{"model": "class-conditioned image diffusion model", "dataset": "photos of arthropod specimens (BIOSCAN-5M)", "train_examples": 195000, "image_size": 64, "horizontal_flip": true, "conditioning": "class", "arch": "unet", "objective": "epsilon", "cond_dim": 192, "targets": ["family"], "num_classes": 218, "cond_dropout": 0.2, "norm": "groupnorm", "activation": "silu", "weight_standardization": false, "pixel_unshuffle": 2, "widths": [48, 96, 192, 192], "blocks_per_level": 1, "scale_shift_norm": true, "dropout": 0.1, "attention": false, "upsampling": "pixel_shuffle", "init": "kaiming_normal", "residual_init": "zero_last", "optimizer": "adamw", "lr": 0.0037, "beta1": 0.85, "beta2": 0.999, "eps": 1e-08, "steps": 17300, "batch_size": 256, "epochs": 22.7, "lr_schedule": "linear", "final_lr_fraction": 0, "warmup_steps": 510, "weight_decay": 0.05}
Rows from block 2, named by matrix and row number. Each number is 128 + 24 x the weight over the matrix's rms, rounded and kept within 0 to 255. All counts start at 0. Numbers have three digits each.
# emb: conditioning projection (model.enc.2.0.emb.weight, 384x192), inputs 0-191
emb.164:074100130125100078142135117097122134150169120128128142119099085105097069073094126144118155116094121068144125088150093079110208116093094127099107117119145142151098154088107136113109128106110147113140133121079122106095116150100107110119121084108105141124125089123158109141083116106115094097105104137122095115149145145110112150114119095135115098118111131126137134094107111094119111096163107121126143118094135169114118099132102107099146096113115115095197209124111117128162132079164113134110112115073127136141079101119134066108097120110120175125112118124123126145103076095106129118
emb.165:154145151141100139141133142129120149129122133125139110129125130128137135136126144135142119147135150169119155143110160124138116142139138116133149143125109128119126121111139124156144114143136107142109136118130146121127142121132144130121129147125134140122137134145116130127143145121134131115127141140137149140107111114134145106109088136099140142110137135163151135143132123134148152145119142134117124128136122125120135125108113132129113127141136133128113107146131127122102128127116147125142120129115121131127134141135128137135135126142139103137143142140123123141134127145134133111
emb.166:122117122109220072106093126126137133090081110115122073128127117116130113119095136116127081121111117104113114121106140099154168122108093099119103085114112106105119219102119220103107072122116149105105125074080140076037111094111105116110083084113133086077132115128084116127101112090124085101086127113135096145110096093105119074062113074101120085076114103132120126083118114100129102091102118103072066106094071117091130088107104114098093111114125125077226211099109079073072117074115106058127115111111116122111089109128088102127135064126127237125116132131126129087079066118093143129
emb.167:149156141127023109101137146153139127115110127122087062136151152121134147168138136066139112149148149118117131092112029126162178134139148069133145135115068114136160144124132134137143090138145183122115145100133168073095121091132123142143129131134131120112130157195103137132175142113135077115101155139152160145113106130131181091099120154108173135128185142147173131093143139109140155097089196138082100128142108112098132149125121138110138077141120142131198208149127091099079132092105121095136126146155136132123090150133101115113140089150136224136151142148149134135112091132135090134
emb.168:107162092117174128131125111147139146130129101100101126137126075104121145114092131114125120111127123124129120120144110088163177105099096125120130122114125119152099170115103165125125086119125142104130132128085148114107111139114089143127096078131139141133114110142125116166143090100124094108104119123119113153128111155107139052095153066143152086102152131132150132090144099100138119075114130121124110125112102134117131124146072116090147102140131121110197180141117110100118133127119113104092109127124126114141097111137132105161118108133150181118116133118091119094126086132090140157
emb.169:117135137114090100119106129138120132166131120112066124125134144105107111110104128047117128124110131104124102096137137115125148119125123099130136133111105126104104150105123123113131092125119104126133087110133110124126117102111107122115124144125118123135130105129135135102127123135127120116116124109113126115120150125129110104121082127110113131133119107119118120106118104076123139113124118128108100131126115119122120123102155128107107088124120118112156147120112104134098106084087119091132115134112108131101091134127100101092117122125126151126124127127129143129112110126112084104
emb.170:132131135145148142149131138140131135135142140153135148139135137151133130134127132138143146131123132137144158133131117139044078122132131136131139144130142136142127119122130129118132144136131061115132132140141122135133151173123139135131131122134133116132125130136138131136149157118138134144140149141132135137127124150122145126121076133122131137144133129144128144160144136144141144155135149132123157152138137141150136130141119133151153145137141121132127105145123158140161133143156144113127128133137121153143137121123132145144140143152143116134139142123141144155150118129154103151
emb.171:149169126122029077096101141163163128078119148111169072135132137116148129131135131157145095137143147142106134109119147144218176146164131083166144137126097117119126152127132136131127074139142198116130149082135154070083131099137120128131110138143143106123132132150099148133135131131139058110120153141140132143099113110134144079110141141118153152098143140144142150062140134140146141123083161134089099142138095126074150119125132146115092096165149138128199206138140105090078110128093123099137136130129133129103120143141104089129141110148142188129137139143162146112084114134121160137
emb.172:060136093108183057113094132116119129113099117097195098118092053105119074061073118118132120100105081046094082084128069086149206098083097095097092077121110104100099204111102176085080177121122192090125123083052076096080091110109074129118104051095117071112075089105111102112065098106114084117044103100082045132113104120105124077066194088113100085100080108098071122100134088077121084112109098108098080093112105099105107107127099107107116092109125107077255224080092091085116104084137104077092120122087121107118091071128119054110134073131141231109095122134080119153082053113064159118
emb.173:112160136112011096106121131152140130112084131113133088127129121094144124128130138142130114143125132133106131105126090112169170130099110087138135105109100098099127154128115146122125083124120196093130129090120121070063135076140097137151115116126137125130119108143089140130134131109131091116096154127139117131113084112129138086088128114115152124111132152117136136098155112096136129099097142122080103135107064134104133114097094139103125121152136142115153178153141125094073138144137130072132121142130135104113134128125091096143143109152130176130136122121112131099102090115117129120
emb.174:134138126126121126121131122141108123128137121132104131126125114124126125116099116116121122104094122112132119111142133116111127119110124126112118121112131119139113122122115108110119127126133091135143112139114122142142127134105128111115161139112130123131130115123137135116122128132117137137128120140112117134126131143114122128145135111130104110138115100118104110147118108122125126107133112131128120122125137127145110113121130123124140123119122111109089093130101115124137127112160114132122108118109121123143118106119134125127129144126123102128123127112107123144134121131133120124
emb.175:150110145151103123161145131143140153133133152157115130152148138179136145144157142158138143131114149141128153140125150154076068127152158120149148160141118145115151150125130158142154103146131072159121137143154158152144145155135146137142122152128142145126142143143131146137145127135143147125142145139147149137123112123137149147145067161110143150123154143152141137172139131167146162150148137129140146130148161126139138143110129153157126175151137147151102069144131169139137131139171169114133129137132131145117140144123143144137138153144148092136140148139156149163146142135157123127
emb.176:163046142128230177140117109162120113130161131141138176129135144154129157151128128169125147135133139142137136167129178134046035114159133156151134149141134160133114078133119124145139177124122019144127112153133115166143140133139160111118104156140124115171120149146147128115150135146108158136165120123133136134138149117128137159139108114111141133154145145135141136159112144164127130158142128135161156139137173129152119120121140143151121165118124133163062027147126160164174129153168129170146136140155115124110150133123160165161136149116131045127125114132151128155145166139186169117
emb.177:079099104117116091088122122102125122115105107123162119091116088107116082099098119084101115109109104091106093080126088089164205116107102097108096087101134081124111152111114147098109111100113237073112116101085131067090106126107094125095123094096112080090114104112117117117107108113118093110089112096111075119127125129111123152131159109141108100119101090098126107072109108077111100073145093114104096121104092129108120111129111109082147084106106106068166171102105068096124130059114097118112100095087100113117083117100081083072125089110107196134108106113110109023067091095082126123
emb.178:156166137135090154140159119131127129144163135148114132129115155144116148147153126121106161107131131132143146143139086155140117119174151150136156144113133122164132031115120049127151138136130118136140131153146132147162124140125152122104148147126125150130130145137164123113168135156128140140156135123115147133134153129140134164153162155142124156181138137130140126156136149132111143135154165119154166135149139127139119143140134158149149136132102125182084049127137136165134137134164145154126132129145103155137136145129139151115140149118134027127136122129143138137159177126145070123
emb.179:100202119104032086086147114142128118132108114089056096112112123101105100133133126057128112113110114085119132081120094112196206124107115101115137093098117109125120140123103135132117070124104191118133120096107140110118110108121095104122141094105111125099126105120131122118123128129125090122102110110112116118146116110115136106127139138123124131132130111098111111070108109098134114091116123109119096132128099118122101130129121122061141099112112110096135184102111083119118131081064100101127126115122114087127082114120096070088106127116109180120117110123127114082098127098090097131
emb.180:090146133135105089100139129089137126138131126113170117124115160130134081124134117113129135087136110102106106116141088126145177138125106120100126111103111103145153105119126088112106111121136201124130131102123097140124105131117101140126136101118138113075117132113110109147089098140121104129114129122115129147138131134125128124156167162143093133136075115101121121095124149100121137108108132113117107112137119102127144139159141126109119108087115107111130152073129099110084141085112120150119123122142128110125120124132126081086132130119103125144128111121115136146107142126097127130
emb.181:128146125120095169115134114149119118145175121148137147136124166133121121152135114117107156131136131154149134124122048145140106124168139146134124141117162149164111051120123061119124155122135125122134124148159146140139128141120146111132108175114128126151131131159163137115138144163123148150169118136143126116147149125128125136186138139138151136194137139142157129160116141147127145138146158112151190138137160134138125138116139145148123152133125126149061024143116128165158108118132151155139131126125120131116124166113135184129120152133125051116124131129149118160155168107172088114
emb.182:117090140141122175149156108124131131146164138128088141125127096132136132115186131152124149129171128181134157147130168164089024126189142141139144155135158153137128188140139199139144113127134075128125119174218128145144132154122179118131149192136127158123135121127151115123113140125139109134179151158124137139157133133130133118192117180142125181141127135175142145144145118163140160137116132150139160149150123113116126147122118153152153170134139132166000022130128151175144135134161155152126145138131153125148086143134147161148130163141143072133139141132168145123169166137178130133
emb.183:152109115138146147134138110124113125136154119132088122127123140117128127118113131114130143119116137104143125124130137116114093138111132142129120124109121130153115123115117117125132115125127094135140116144125133148131114147128121118117122128111141135131120105135139129106115124149128130143131124119122127109135142147117130123146131109128111126157137126121120116125131107116122125114128123108146149124125120112131129125135127116120133129120111119137106073137118113133130127136150122139129116119123109127153119124122131121133128141112116102124139128113128134129138138116138111112
emb.184:164094123123255142144129113130126131157136131132016146125117122155132149129107134147123132113106113096132117154132255106072086103157110126125101172118199149120103161107118151135128092138123015178128123131089137140136114167104135127123102097109111129132119120096148101111126123121136126120110099125119125124132147138105101118115043102137098101124107091123116105161132120130123130116172089134129139119117164145101119109123124100141137160123116124130163132119112128142150133097138106071121116120113103163140135112120132128111118128112109157124110150105118114096135112122103114130
emb.185:075134138121125083120119137097140126117133133140144120126143132126122141126110127142138139131124124069114110107120093111136164114102108137095126110122114129122135159115130158115118146131134163117121129108090129116094130114116114131125113076133142123138118134124119129134102119141135119102080131122126121141141116123125141136082134119121124122133126142131123117106148140104139112129145130144125105132144141088096127123138132137125112112122141139120213222131117123100118111106157142085128124141130133109125093123139111093109138110131136194139135122140114133059107086133099123121
emb.186:135056146131087175122093124116110131102133129082191126111109110094126111113103121157130132136108125157120119142133125139099113127099118177127120130129116138108118190111118199125094157146116137136125107171130134181138125096134136109113120162107131099117124104122130123107091146151110158149180109097124127128129143138115113168123157110120105126142109118132117090133122140135110111151131092136128116154110120119127111088126141109161112159099113130095000061121122119150116109149189128132132114129122134101113124128089154136140123136114110121146105115122144119142152136120152210114
emb.187:147110114125174123117126118138091127137133114108083134110123112108124123113110130101122129125116123132130109127132181125109115125112118153134131134118134139134127091110103099105132111129107078133147112132135114154137112126105123103101124141115120131147112106119146128113139126133125150141139123119124128094143149137118121129140136106131092120133126124119103109138117112126124133116131131124136130127131139116139116134110133112118141113111119106130101092109106110142143098145127119136109122104118121129143140113119118108114114125110138094105126122116113129119130133118136098124
emb.188:168059137150123120141109132149119140133134132115144131126137171134130150139143144111131146121110133143140125151124172139124079139163139149131125140127100137112107084132125082164131140122138137171138119149121139160154154109134126114130136156142149125158121136156144144117147140142118151136167130111129140141121136117132138126125193149120129152145145148129129127147130133132141130134104134129140123144147122113155128136138141143142110119146140129177037013119125130122118110169175136144145116135155122118119158139127142120135138135137132046134141112118134137161153167131161148132
emb.189:166187124140032168159146123136155128153185142199088155132121183170106159154156119142111148137119131161138188134152064152083054155171159129141144119133152154146130038133125042152166128111121067118138115162192139165132118166132173118126147171127126154122136165160163126121187148155146154141179133141121155140141151150121157161183101168135150152191158157137167120162124144127131150144176186134145164172133129146139125159143138142124138162125109148155007000141137152177167124133178157153130126133165120140143106154098123168112124155131112006145137159111130123121172170135170044139
emb.190:130089118117190172157134122139123118144158115141127163124113173163129139140156129163119160138132146149165134153152109131053066126142139171113128134133172156167130061112115085133150180126131037106145119171124132166168133160113160126108129157133121124161123140149146130118123145164102187155194124125122138120143164162119137189155093126144134130158143133129149141156116137121128121152154141120156197137124181128181125135147145135153146158123118117153085034136123156159179128148165132181126136136130129132141155139129157178133119165124135058130115131125130117165153167119155107110
emb.191:109127122121108111106143099129094099125142121093080107103123111073097086083092104083116113115091106082124110083157097082119161116112096112111101108096115108127126138098109133120103110121115125124134088117123118117089099106103096101116125131111102109093121103114138114104101143141105106131115111104127092102156124137103104115112109119132101104114099114128119087080105097094104129066109104101089117113094084099073127116109104118095125069133107105080173144113110071113100105048118100113110106093101083094128065109098107094119114107117107161109116105121119097109103083096128100106
emb.192:134088122123111156143143128154127134128170129135135160131126123129120132136147122129124139126125132159141148152149136152090115119149155142132147155131138141136112129130147123137133146133132120141142113163167136177163127144128158121136154164133115136174128153142169133129118124145126169142135126142140137130153151155134144155161139136138135138150146145153139122148134128146125135126152145135144166149137146117166132132162155140165139137132121117147104122133129139162145125149157132143128123133140113140141150143130139136141127155136131108126132149127139137160155149120134155126
emb.193:154122145126157121141126137124126134123130136151122137118133147153137148149130124097146119141138154137116129138124148136122088138153136119149146166139110139117134114136134118159140119137142112141124123118135143099125152131147135128136138119135140124143134136134130134119141137109126131115128138132135141128124122143150119113111124152116120157104142129133126133143159119140123149137125121144113111119145137121118139134120132151153117119139143133156142100145125145116119119138112144133128127140129124154126128135148129129165134132145137112111152133136138141157119120141147110126
emb.194:110150114135090137169128127107123130157160124141095158138123134139120111110111115118116161107111100128141139131160062127086121119124147134123131112111165158162112117132111123117119126126129101090149129145146121158142123156122137115118131141124124140135129122136155116118130130153126147141144126138127129135138146131131142148156104121133116139175128151122138114140123137131135129139153158129132154135120157126133134139153147123113138135121127111125112118138131122148166113123152141137126120116136106143142103121131125123121120128128134102141127133126120136101149167129123101123
emb.195:119117129142054133148105122138120126146119128127140123137122096132121114125134136116122143146108147126122118105122100151135122130158127129144126155125111120124125146116123141143119137124125111128122127126144129121133115132139133124111129149132130120125123117147124134129112120122134147112131135126148122140111133108132126117131127130110133124128141128140150120118117115121129139137143134130101115122130132110105129131115126138122110108127133123114150129129139134129152114109130139110141116130106111148150117159125133125124145139119128135127147121134131141174113140128127115135
emb.196:166151140141146139138138135133143130105141127128141114143143145134143152131141144155139137130150148147129141151114166144131109150150136128140142171140091148107142108126137118151141129130145132187115129120136132152134149114142144134139142147144141133128156140132115146117149154128131129122137132134152153134121132111138128101120115147098127151129149138144131132150156116144116143145118110144124120130138118118131132131104122138145104123138142156173117115141136138127115137157164143107143147129143137145127141143143134163144135142151143102115141142130148142156165123136150138134
emb.197:149200134146095151136124123149128131148128125143074132139137153141131158155130148093121146117127123137134119138122114132111121123145123125142120137129127139116104074123112071155145107147130081134111136120147122143152143130113135125109122154156136126149143139148129151117151130160125129131140132123119155147128128126133130129131089131111131139165145131132154137138126146142130141137143143130118120155129131108100117132131144135135119111139122123154109084131127142134132121152115143090151125138155138140109144148142117127159124137138150070146128127142126122151146176132145066131
emb.198:153189102128135117124150111120119114137155133131093142141132098130134108099133125105117152117143113112143125092137191124126110116138111120099129135131151118135134142129119110124129128107129144138134119136138129124133133156130132114105125105130124132121127111114144111112119102121125132127092128120127113096153134133122118133147122140135105114136122117122096135118119111124113115133167120114157158125133127142129116125137125140137136136126119132098090126130122124134157125097130127149125113121109126114144107121118154120097129155128111118110115147113121124114145107121102130134
emb.199:143130115107091152141119118136116116108133117113115129112123146127121131128115111087115113138122126143118136107143118127119098125129141137122124129112138138133104109121128137120101160120123099109128102146164122109149099134121122105118142177107131112127134117143136130101140163131112160127167136111114136131170140152126115154160106118125129125144130117114128106131116152123122138135130129118122166147131138132136115136145139132147122138104128102126043066123106110163156125139140116146133126102126117128120142145121121116131126123120107086130131131103139103128142188111168102115
emb.200:147164135125155125146127140133125151147118135123079128142136122122125140135136148115141121141129143129128133153139184128140120152147127115130146148135123122133128123135127106149144090137153120147120139120131140119124127125144122131129129136132133127126126132127115128133118113130134124125125131136151131127099124131127125107119115136134115124105127141138138152131141092137133135139117128141100131109133124118127135125135113139139142130155147152136145125156136130112089131141141135118121126148118130138136151143148130126143154142145137124117131155148142151124137120119119102124
emb.201:112115133140160153171137137142122130153159141131118155164156112148140143117174153126142170127137123141155178155130162160105103117149152184148139138154140170137140137143157143136150086137157101136155130168120140155141162162138147133127143128153135169169128122119174136133142118138132154170131152160146126122151154155150140154138117155141122148155136165161112148145148130149140130171135129154163158124138147142146145158142142150155159163164151138168145101156153175162151148193164159159128133165128152151156138131150184147171145161141152091119156163143132155132159152141125142133
emb.202:107132132124052138159144138104120122133153116130135152146121123135127129111141118163127146117135105129132120108133047140094114111136124166107143103122151145145116113128112119138120141119116088095144122140138111152133104145128138126125128133138132125133109133152149127141121128149131144138160106133122113143152137151128148139157091138130155135159127152139141133149132138135133119127164145125136143137133154138116137120146142123136120131123114127126116106118120150154155110127176139124130142121148130149125090129129130133123127152119130090133123147132121130110158162123141101130
emb.203:143138142145038101156155151122156163130147154156103116164158111158130114137141151081140127153128151134130155140159157145137140128161147142142147153139146154121147163137156113141150097156155123157137162144166182117116132154145139148141162133150153138126142152135148138154132098107170105130099141145132152162134127132146166143129136139148122136125149127148132145166139145142174145149151166149132136143150141166102148154154124148157142142150172157125149184128133138132136148127117164111131127137150155165159111137138160141141148129146149156153155161162150151202157123156112137155
emb.204:112127116111049146126150113126113117147156113125111136133121127118124128117134128115117148137121130118129138087152100132125135111123118116113135113114140116150099127123114109121126129119140116110145119147145132132137116137120115122109139147128118144133131113144154127121132123149121124138152125142120130136133147141127137130151142151137118150144138124117138114116132124111133143114135143122141130125138144114159123131116119122119137117121128117114096104129109121133132106121131128128133120129125107112135103131117120130105102137130125118116130111128133136124120145119129118115
emb.205:151140127136128130144149143123127127141138148134104144144122131130145152132140152072128138133138144137138137143136125142139102125164132106140144157132151139131144078129135073133145109134130128152135135145156131121159149142152143121150149140136144153153127132119148122125141119121144139121142129155139154128142128136139149120137130154120126157123134127132137114150121105140133149148133138140120158124145146129113137149130135133161125118144149130150141096147127142135117139134110132152138140135155123133134128145112149134144131141117134097112144130134148152149134128125135108132
emb.206:121155112158097117187147137121151130140171131155156144150143143128140115124159125183133149114145123138150177116161092144120116125160150116113157148133145171168165075135159074104128159139141155134154149136163112130138114165133137140129159106132134163119131142133185117122137125128123105137137130149110113141145145147139126131176132174157140141152138125147120127149127128151129155136160139145152139130136130134114131158165120142134146137115135143132106096123122130136151144089173137122128123132142116150162091132116150144106133145127132095139140165130149129113159133148101109116
emb.207:113128112129117116167148137108133134135161122142177158135117129131123131136146144109133142123137122113136155089145112136106118128145149109127131141134154143143137130138138110139125151120118159147130136151133123126126114168123130128125155123129137144095133131128150123121136111106124094113097121150112117141141128140128144124151112148153119124133123134121124140142135123150148147133133130123145145138126120131119112157132130129127128145124146125110117107120124133119144143085138135126116114126147108129149089124113144138111128140134129118122125136118126133092122093124115115117
emb.208:154152153170000131176137156143151165140142167165119142163167133167151146146154149138157160148146164160151165172155037180135126151189173129164155174161123149148145102163165098140159149147168137151153152160181170107135162168168157159146162140162172160144158159169160153160153132139161160131126164160159149165136131139155187165152141145121153158129173178156171157187144145152151158178133196141137146173162160169151163158168133164187148157167152151158118166168136159148146149170165190149149141151172144180163180153151180172157161152150149133155166173162155170175179148168149133141
emb.209:138105139129108177152132131155120128168150123119107159146128133129138134116122128149118139126145120150146134135134157151082105123139126172145127135137140161149116097126139112147152132115115095146167137164144126177139151143117144114107138152144106166157120108123156142127136155156115139159169128120123110112143157146127106151131122106124118134149141155131131151164134140154104121131147107146156146144125128131153108126142123121153150157130126129135080096141130179179166124155146140147137131147115130154141147127134135136170118154127148062125119135133133124187177151139151123123
emb.210:155157134159060120167134147139143142163148146152152156159151114144135149133136146155155165149143139146159156139122105149071129121150146160145141145154135160145139110133147098152138142155140102140139144137134146129132161155155149132156162139159136138160138139138150142139146113127132142163136149139128128148136139151139162144125140142142156154130151146151146143152148131135139154162140146152141156141149149150153156128150129137167128163151158148165124170159143170156158146159178174168115129167133138172138158145158164142142169143150177137139157164149135158176165137156127125139
emb.211:147134140119064108138130133141142140106122144158133115157142152159129142138139143117139146131122148131114125140114072151127094145148147116146148128129098140127139128142130129134141132128156131133120143115136146115106142128133123133129135132138153148149138150154112136129161135127128127109116143148142158142118127113136143119122123157109154144132158159135143120140148130124139164130118162141115119140139104141115151150134116151129102146161144132151132151153135138116124151136127153124139145138127136132122099153134152160125147130147139146144152142144131147148125101161133131142
emb.212:123058128132185152131100117111122122157157131134110154127127139132120127118104130125118163112121125105142120136151124104030103112108136145111099100133134137129114087095109074128130134121128016099134127149114127163123128158106114113128114138132126125145127129123126117115116124134123160159125129119123116121144152136134133124121117080135104099151130137117110128137130127119119086118167143111140154125105152116157128122135130105120139123104128125106146098140112149131133118146155135133113128123122136128161133115114141128130113118110122086110115143136104123125144125120135116108
emb.213:122145130180171145169145151099139157149149168144106148174170109127186142138155143170173142132160142153155189161170102194141118154170163133127157162167137167163185161163170124097139180160170135147142138157185122149144138178161142139167163121157170143145131151111173150126147103132148118157118167165135130147140148153170142105148133174140140175142126133161117144178156127179128139188156166174156163115161166118110157171157134176170154148163161157166125154119127145141133148140179168104143135139162144176165159129134173139148168146153153097131168196145147149143175125160120089139
emb.214:126128149139131129140126128163113105115126130132088131145137134138127119117145136133121142149138142142118135122119125144126101141145124121151155133131116127109125109130114111135138114131142102122104141124136139134099135132144137125126131148140131134139146113140133138098153139116125125121113141128136116106095130103128125124117074158110122146132124148150152123128128110137112140125143131148105130125130115108111133142108105141119104130122138125128129106153141142134120124120142139096168128134116119139127119117132132142120132141134137093125136134131150130121123089112155115112
emb.215:110134137101091121109115124142121113130116126109097126120121122108128131111121126125124123122116133131135116111141101117097132107113121123131119098107140139127095114132104122123124076123119107095132117121124123126112128143135096112134117146133122124140115079158130138125133129139116144133139121116132107129147137132126122164129118115119128120124121140116133125135121128096111116125124100134122143153137122132138118133131126114129142147130119113131126094134140126144139118137149114131130118112122119116121145117128131119137140130128131120113103129125118120109146153129148133124
emb.216:139114141130105163132114128127128128128133140145097137144131161120131126142158115121133145120122129169136150117117123169128104151138158164143141140132139155136126104123145099135137111144130111151137130129159113172152139123131170130118137176118133144159137144135136164130120156151124131155170120126152144117144143122129123139140113140117136152163138132127117121135129141132126148142143137166149138130145126132123129143130151142131115142124112122168080070118142157146126131150138122132145151123124132132122124152137145129134122156138136095134151151140163122159158169139166119136
emb.217:114124121123133154122120127112116125141161137128100142120128147126119123128148134117129155118119133126137150116127150131119126127129114124119137137112133150131110120133116118143115131151124102124138123153143111152128122142113143117116131144133123126133120116126149123112126116158128138142150124123130124123114128128127131144147110138115123117140119132134124110122128132148132110116144145116156151131114144111138121122128142142129108121130135131118098106139135130152138116121110144120139120124114106118131111123111125118121120141103132099117137107134120135107125147114131102112
emb.218:164171122150009125148143133159134155139146151160144142147116139156136166159153133119109166129142133127149142143144112146145125147172163114139152163120148149150131136143124138153154162139152142165144137150184161143165145135141150143116157161132129128155150170146157136145193137157145129128119145139138177139166163129145161189181144171138146157166163137147144142132143148136136158149136145147150133159166158157136141150159143156151127123136140125131091130144145134171162124123173154149144138137151116124120158157139151143126121147130132119147132141144148149155142157142146113145
emb.219:138159125131154126134135134140135150142150139141116139161136121122141133123136137110144127144133150114129136147144131161149100131144138117110136168123149135134143127135137101133135130141141129143141153133143123126128127137135137136144137144138141131125139145122132136128119126115137132149129142140136124135133127151142151120133137145127120138118125129125151134134156117139127125133124141117102154112140134119126143153138124128151142147141127131156146131138116127129119138145121126144126117132125136127147150122135127139152137145133145104112146140143145143131146110132132135128
emb.220:150127125120055162145160125126129128157150115140135163145132144113116139138151129135130139116141148148169148128164135167118094100152144159121144142123152143138132093137134076155134139134130085134156116174161141171162124144145136112117168161139131172153127128128170146118145134152123154159157151136142138130160149146129138136158147165147119164170148148140143121151126137136134154132146140124138171143147150120150132151141165138136146136136121147140092072130115154165150137159172142143131135140144131137153139151126129143147142162120135079139129155100149123159161168139158144123
emb.221:141121108129133138117108125145103115127148123097119144131117134097109126108109117110122130121113130114130120104134152133133140125129116127126104114114134109115117122105102127127125132127122117153131110125129137143141117135114105112109113128123112106146129126116142117104127112124107131134133126116124101116137134124119104138126142118115106122129123126129096111100123113114113098115133097109137141115117125092134131133128134132113107114112116118102114105120117112130121101103119119140130120118125114107154100129111100120119126146119117116135126111114129120116112140114114115108
emb.222:134100135153138120167126129151118129132160143134123160128142132146121139119152141131137177136136133123131139149155134150092094138170158136150144162145129142141110133133139132145147132135153109165145130141151154132147152158143155102132156127157142158163128122143160140125142125145122174139132145140130124139118149131153133175161113152134135154130131158146144132136150140147144142169123123139146165148167143123154130146108129146175123146153134125178125098165140172157152136166146166155139132157130126147131148126138176158168137170151154088125153131149137152155135129116136142138
emb.223:142143141132116142140130123138129144125131138154103150132129146154116137131126127124137136136124133154135134157120100127096099142140127125137124113134135156129116086123137103142144115130143077119116143137136131131110136138127135130137143115129135134124133149149132130124118145130137135105146129141135127126120119134130144136128122115123133120134132132143132128156133134131125134158135146141133154146127129132139130133139121117147129136146137139144137068145128140126133129145161153108129115132140131149129121134138142139129128134138134086132132143126145143168153129145152106131
emb.224:138126113114136147113104122129106110152135121103097127116126130132124113130097131042123135118108120115135113129138141108126129128141119129138111136117140121126120111121125143130124087121134122142133104142119143143145121145109119116113115135120124088135109135120139126126124122139123143125122126118132136111134135127120109132123145116126102112140134107123121114116109126100120100114124122122143130113112151115144120116117139108114104108124114130125116114116124085146137113100097119140126127126127115115112111138125113117119111105117115125110110119116118131133131140132134115104
emb.225:155137142133126127142128149128143151123122136112122113162150130140144141142130142118164122133129144139125156133128199135148105138167135106118140154140109136112121133122142117146135113138141136160132143121145145117124145114132134146142147118142148116111123151113136132147138113135137110125125141137161135127111124127140150113120131124119122130112139134148118134126146123147152132139136138140105112128145110160125131150136115147174119117145139141123156152138140126117086151152134131116129118142141125141121159137144136134139144125144134150131152141158135147132142116135126138144
emb.226:132133139144091126155112152144137134126126150146138131150155142148129144131144130154131132131137145139122151131125108130126098151140138124135151138150116139112131124137125123141141134142130108130123137107134150126113135127140126136147126139144153150123152137130118130118145130136138145121137129127149145124112121115142132113109113139111125145133144142128140149151148109142141137144121148131141122127139122130113136146100120142141123146135142145138140124164128154119115143130156146130132132128135126139135136138143124147159145129136146134130145150151142148167122117134161126144
emb.227:171110139146113172178173148120156159146171144143140189166153148144151164180169153141147135141154148192173180201155135203122112140191172204137159170162143177165163092166154079140132144149156101179158155206180122207190153155149163136137184185159167163162148170142184144155135147166163159204181170166135162153185169162156174126171155160148128181190134160166129150193149167172153165184144165163177155141173175139178142170173166165172155177148156158168073081133136163178164156194179162183142152162185152164155197167150178161183149171148157082145163155128168152167211188173173120155
emb.228:145112138152133163148131151143141147145153141149128159157138144135146138140149144148136154133150138154154153150147156177119091136174156146131143142139135141163140136126137121147134148146156102134149128172155151176160151149147142136138152164164131160132131149148147135136135126151155144165149148145143140151170146162143135138155131155154123149167150158151150156166129152162133153154135155141138163131149149124166127170135131137155158156133142143138099077151145155156159140176161134169132137158143131144146159160127145162164133158142136083133148154132154138193162164141167136136
emb.229:143109148108114137129087134148117121127116127112122117110125136133135108110109133123122122134102151142119113130112141107103120142121109156133109117135093145110127111103127115117124133138142091130120111123113109142120137101097136109120118139121113098122126131137122160112112147144112143130154125130120135134143130098115126136093120109116109107121113127132123105136138144120124129136126113122108122126124125122125116104122141118117109099130120130121094103128132127128135119130129112116138127118136117104118133133125127124132130114124126099128130138131114128138130157137157120119
emb.230:121128128137139128150121137133120115123155152139159143148133121120122127113145149174146146142128151121139159126132153134088107144147135117141148144148143130136137142125140124122126134143134109138111118128148122141105140156140113132139114138138144141133139113123145121110111117126135138150106144134163113119118129136132133105133118142136102130121114147147132128131145106126128107133127116121119145113127141112136151138120103147123138141134136142136144126141129139123131129138191133136125135129109126140139133149137132127144135145136154120110145133142145142107131118116126139120
emb.231:153161148178054116159135162100164158136118161175121130165152162163161147148162145116144155136146152149143166187136079189124145133161169151123165158143120156140149132176138095141147148164155149153143148149172128140150158154164155158143166160156148142138130149129156168140131160175143148165140169162143159154145127142163158170164121157135137181148147157153128153169138162163156167192156155149149117138154151172176151161147165153184146139148150150144108137128139157147144144163129167136150155140173141154147176171150150138152181122151153128165173151153168150137181177155147139150
emb.232:152166125126086134176158135114133157144150140161141142154125146153139151162140122179146145146140131146146173192164110149122129121182163143124150161141162157164131138139135119114129171130143135146157143176166151132173140159127159129129148142153157144130119147111168138169134128135129146156136141147121159139147169144153155174159131146143124135162124127132130140171151142152140160147171142145131148145142148140145146146144145135174151156138127143143099133123131155155155136148180153137129124146173130159148178139134149148153130153132141132142130158134147139155162162139142119129
emb.233:139125118135112149155147151131137132130165157154130137147151149141147149125147131148151136141135158159129152128159139155125095148173156115133160165134145139137150102139145096135139139161153097158141148152170138122134137148149127127153146137146157147121145139155156125119144115135135126125142160162141130127129142153155155115138110158143127143129158153147112136159148130166135144136148148164130159129163141141130151162132123163145126147143138149156145129156133151139126148140161165142133124154146140149145126157136139143154163151148146113149139155154157140139152133155119138142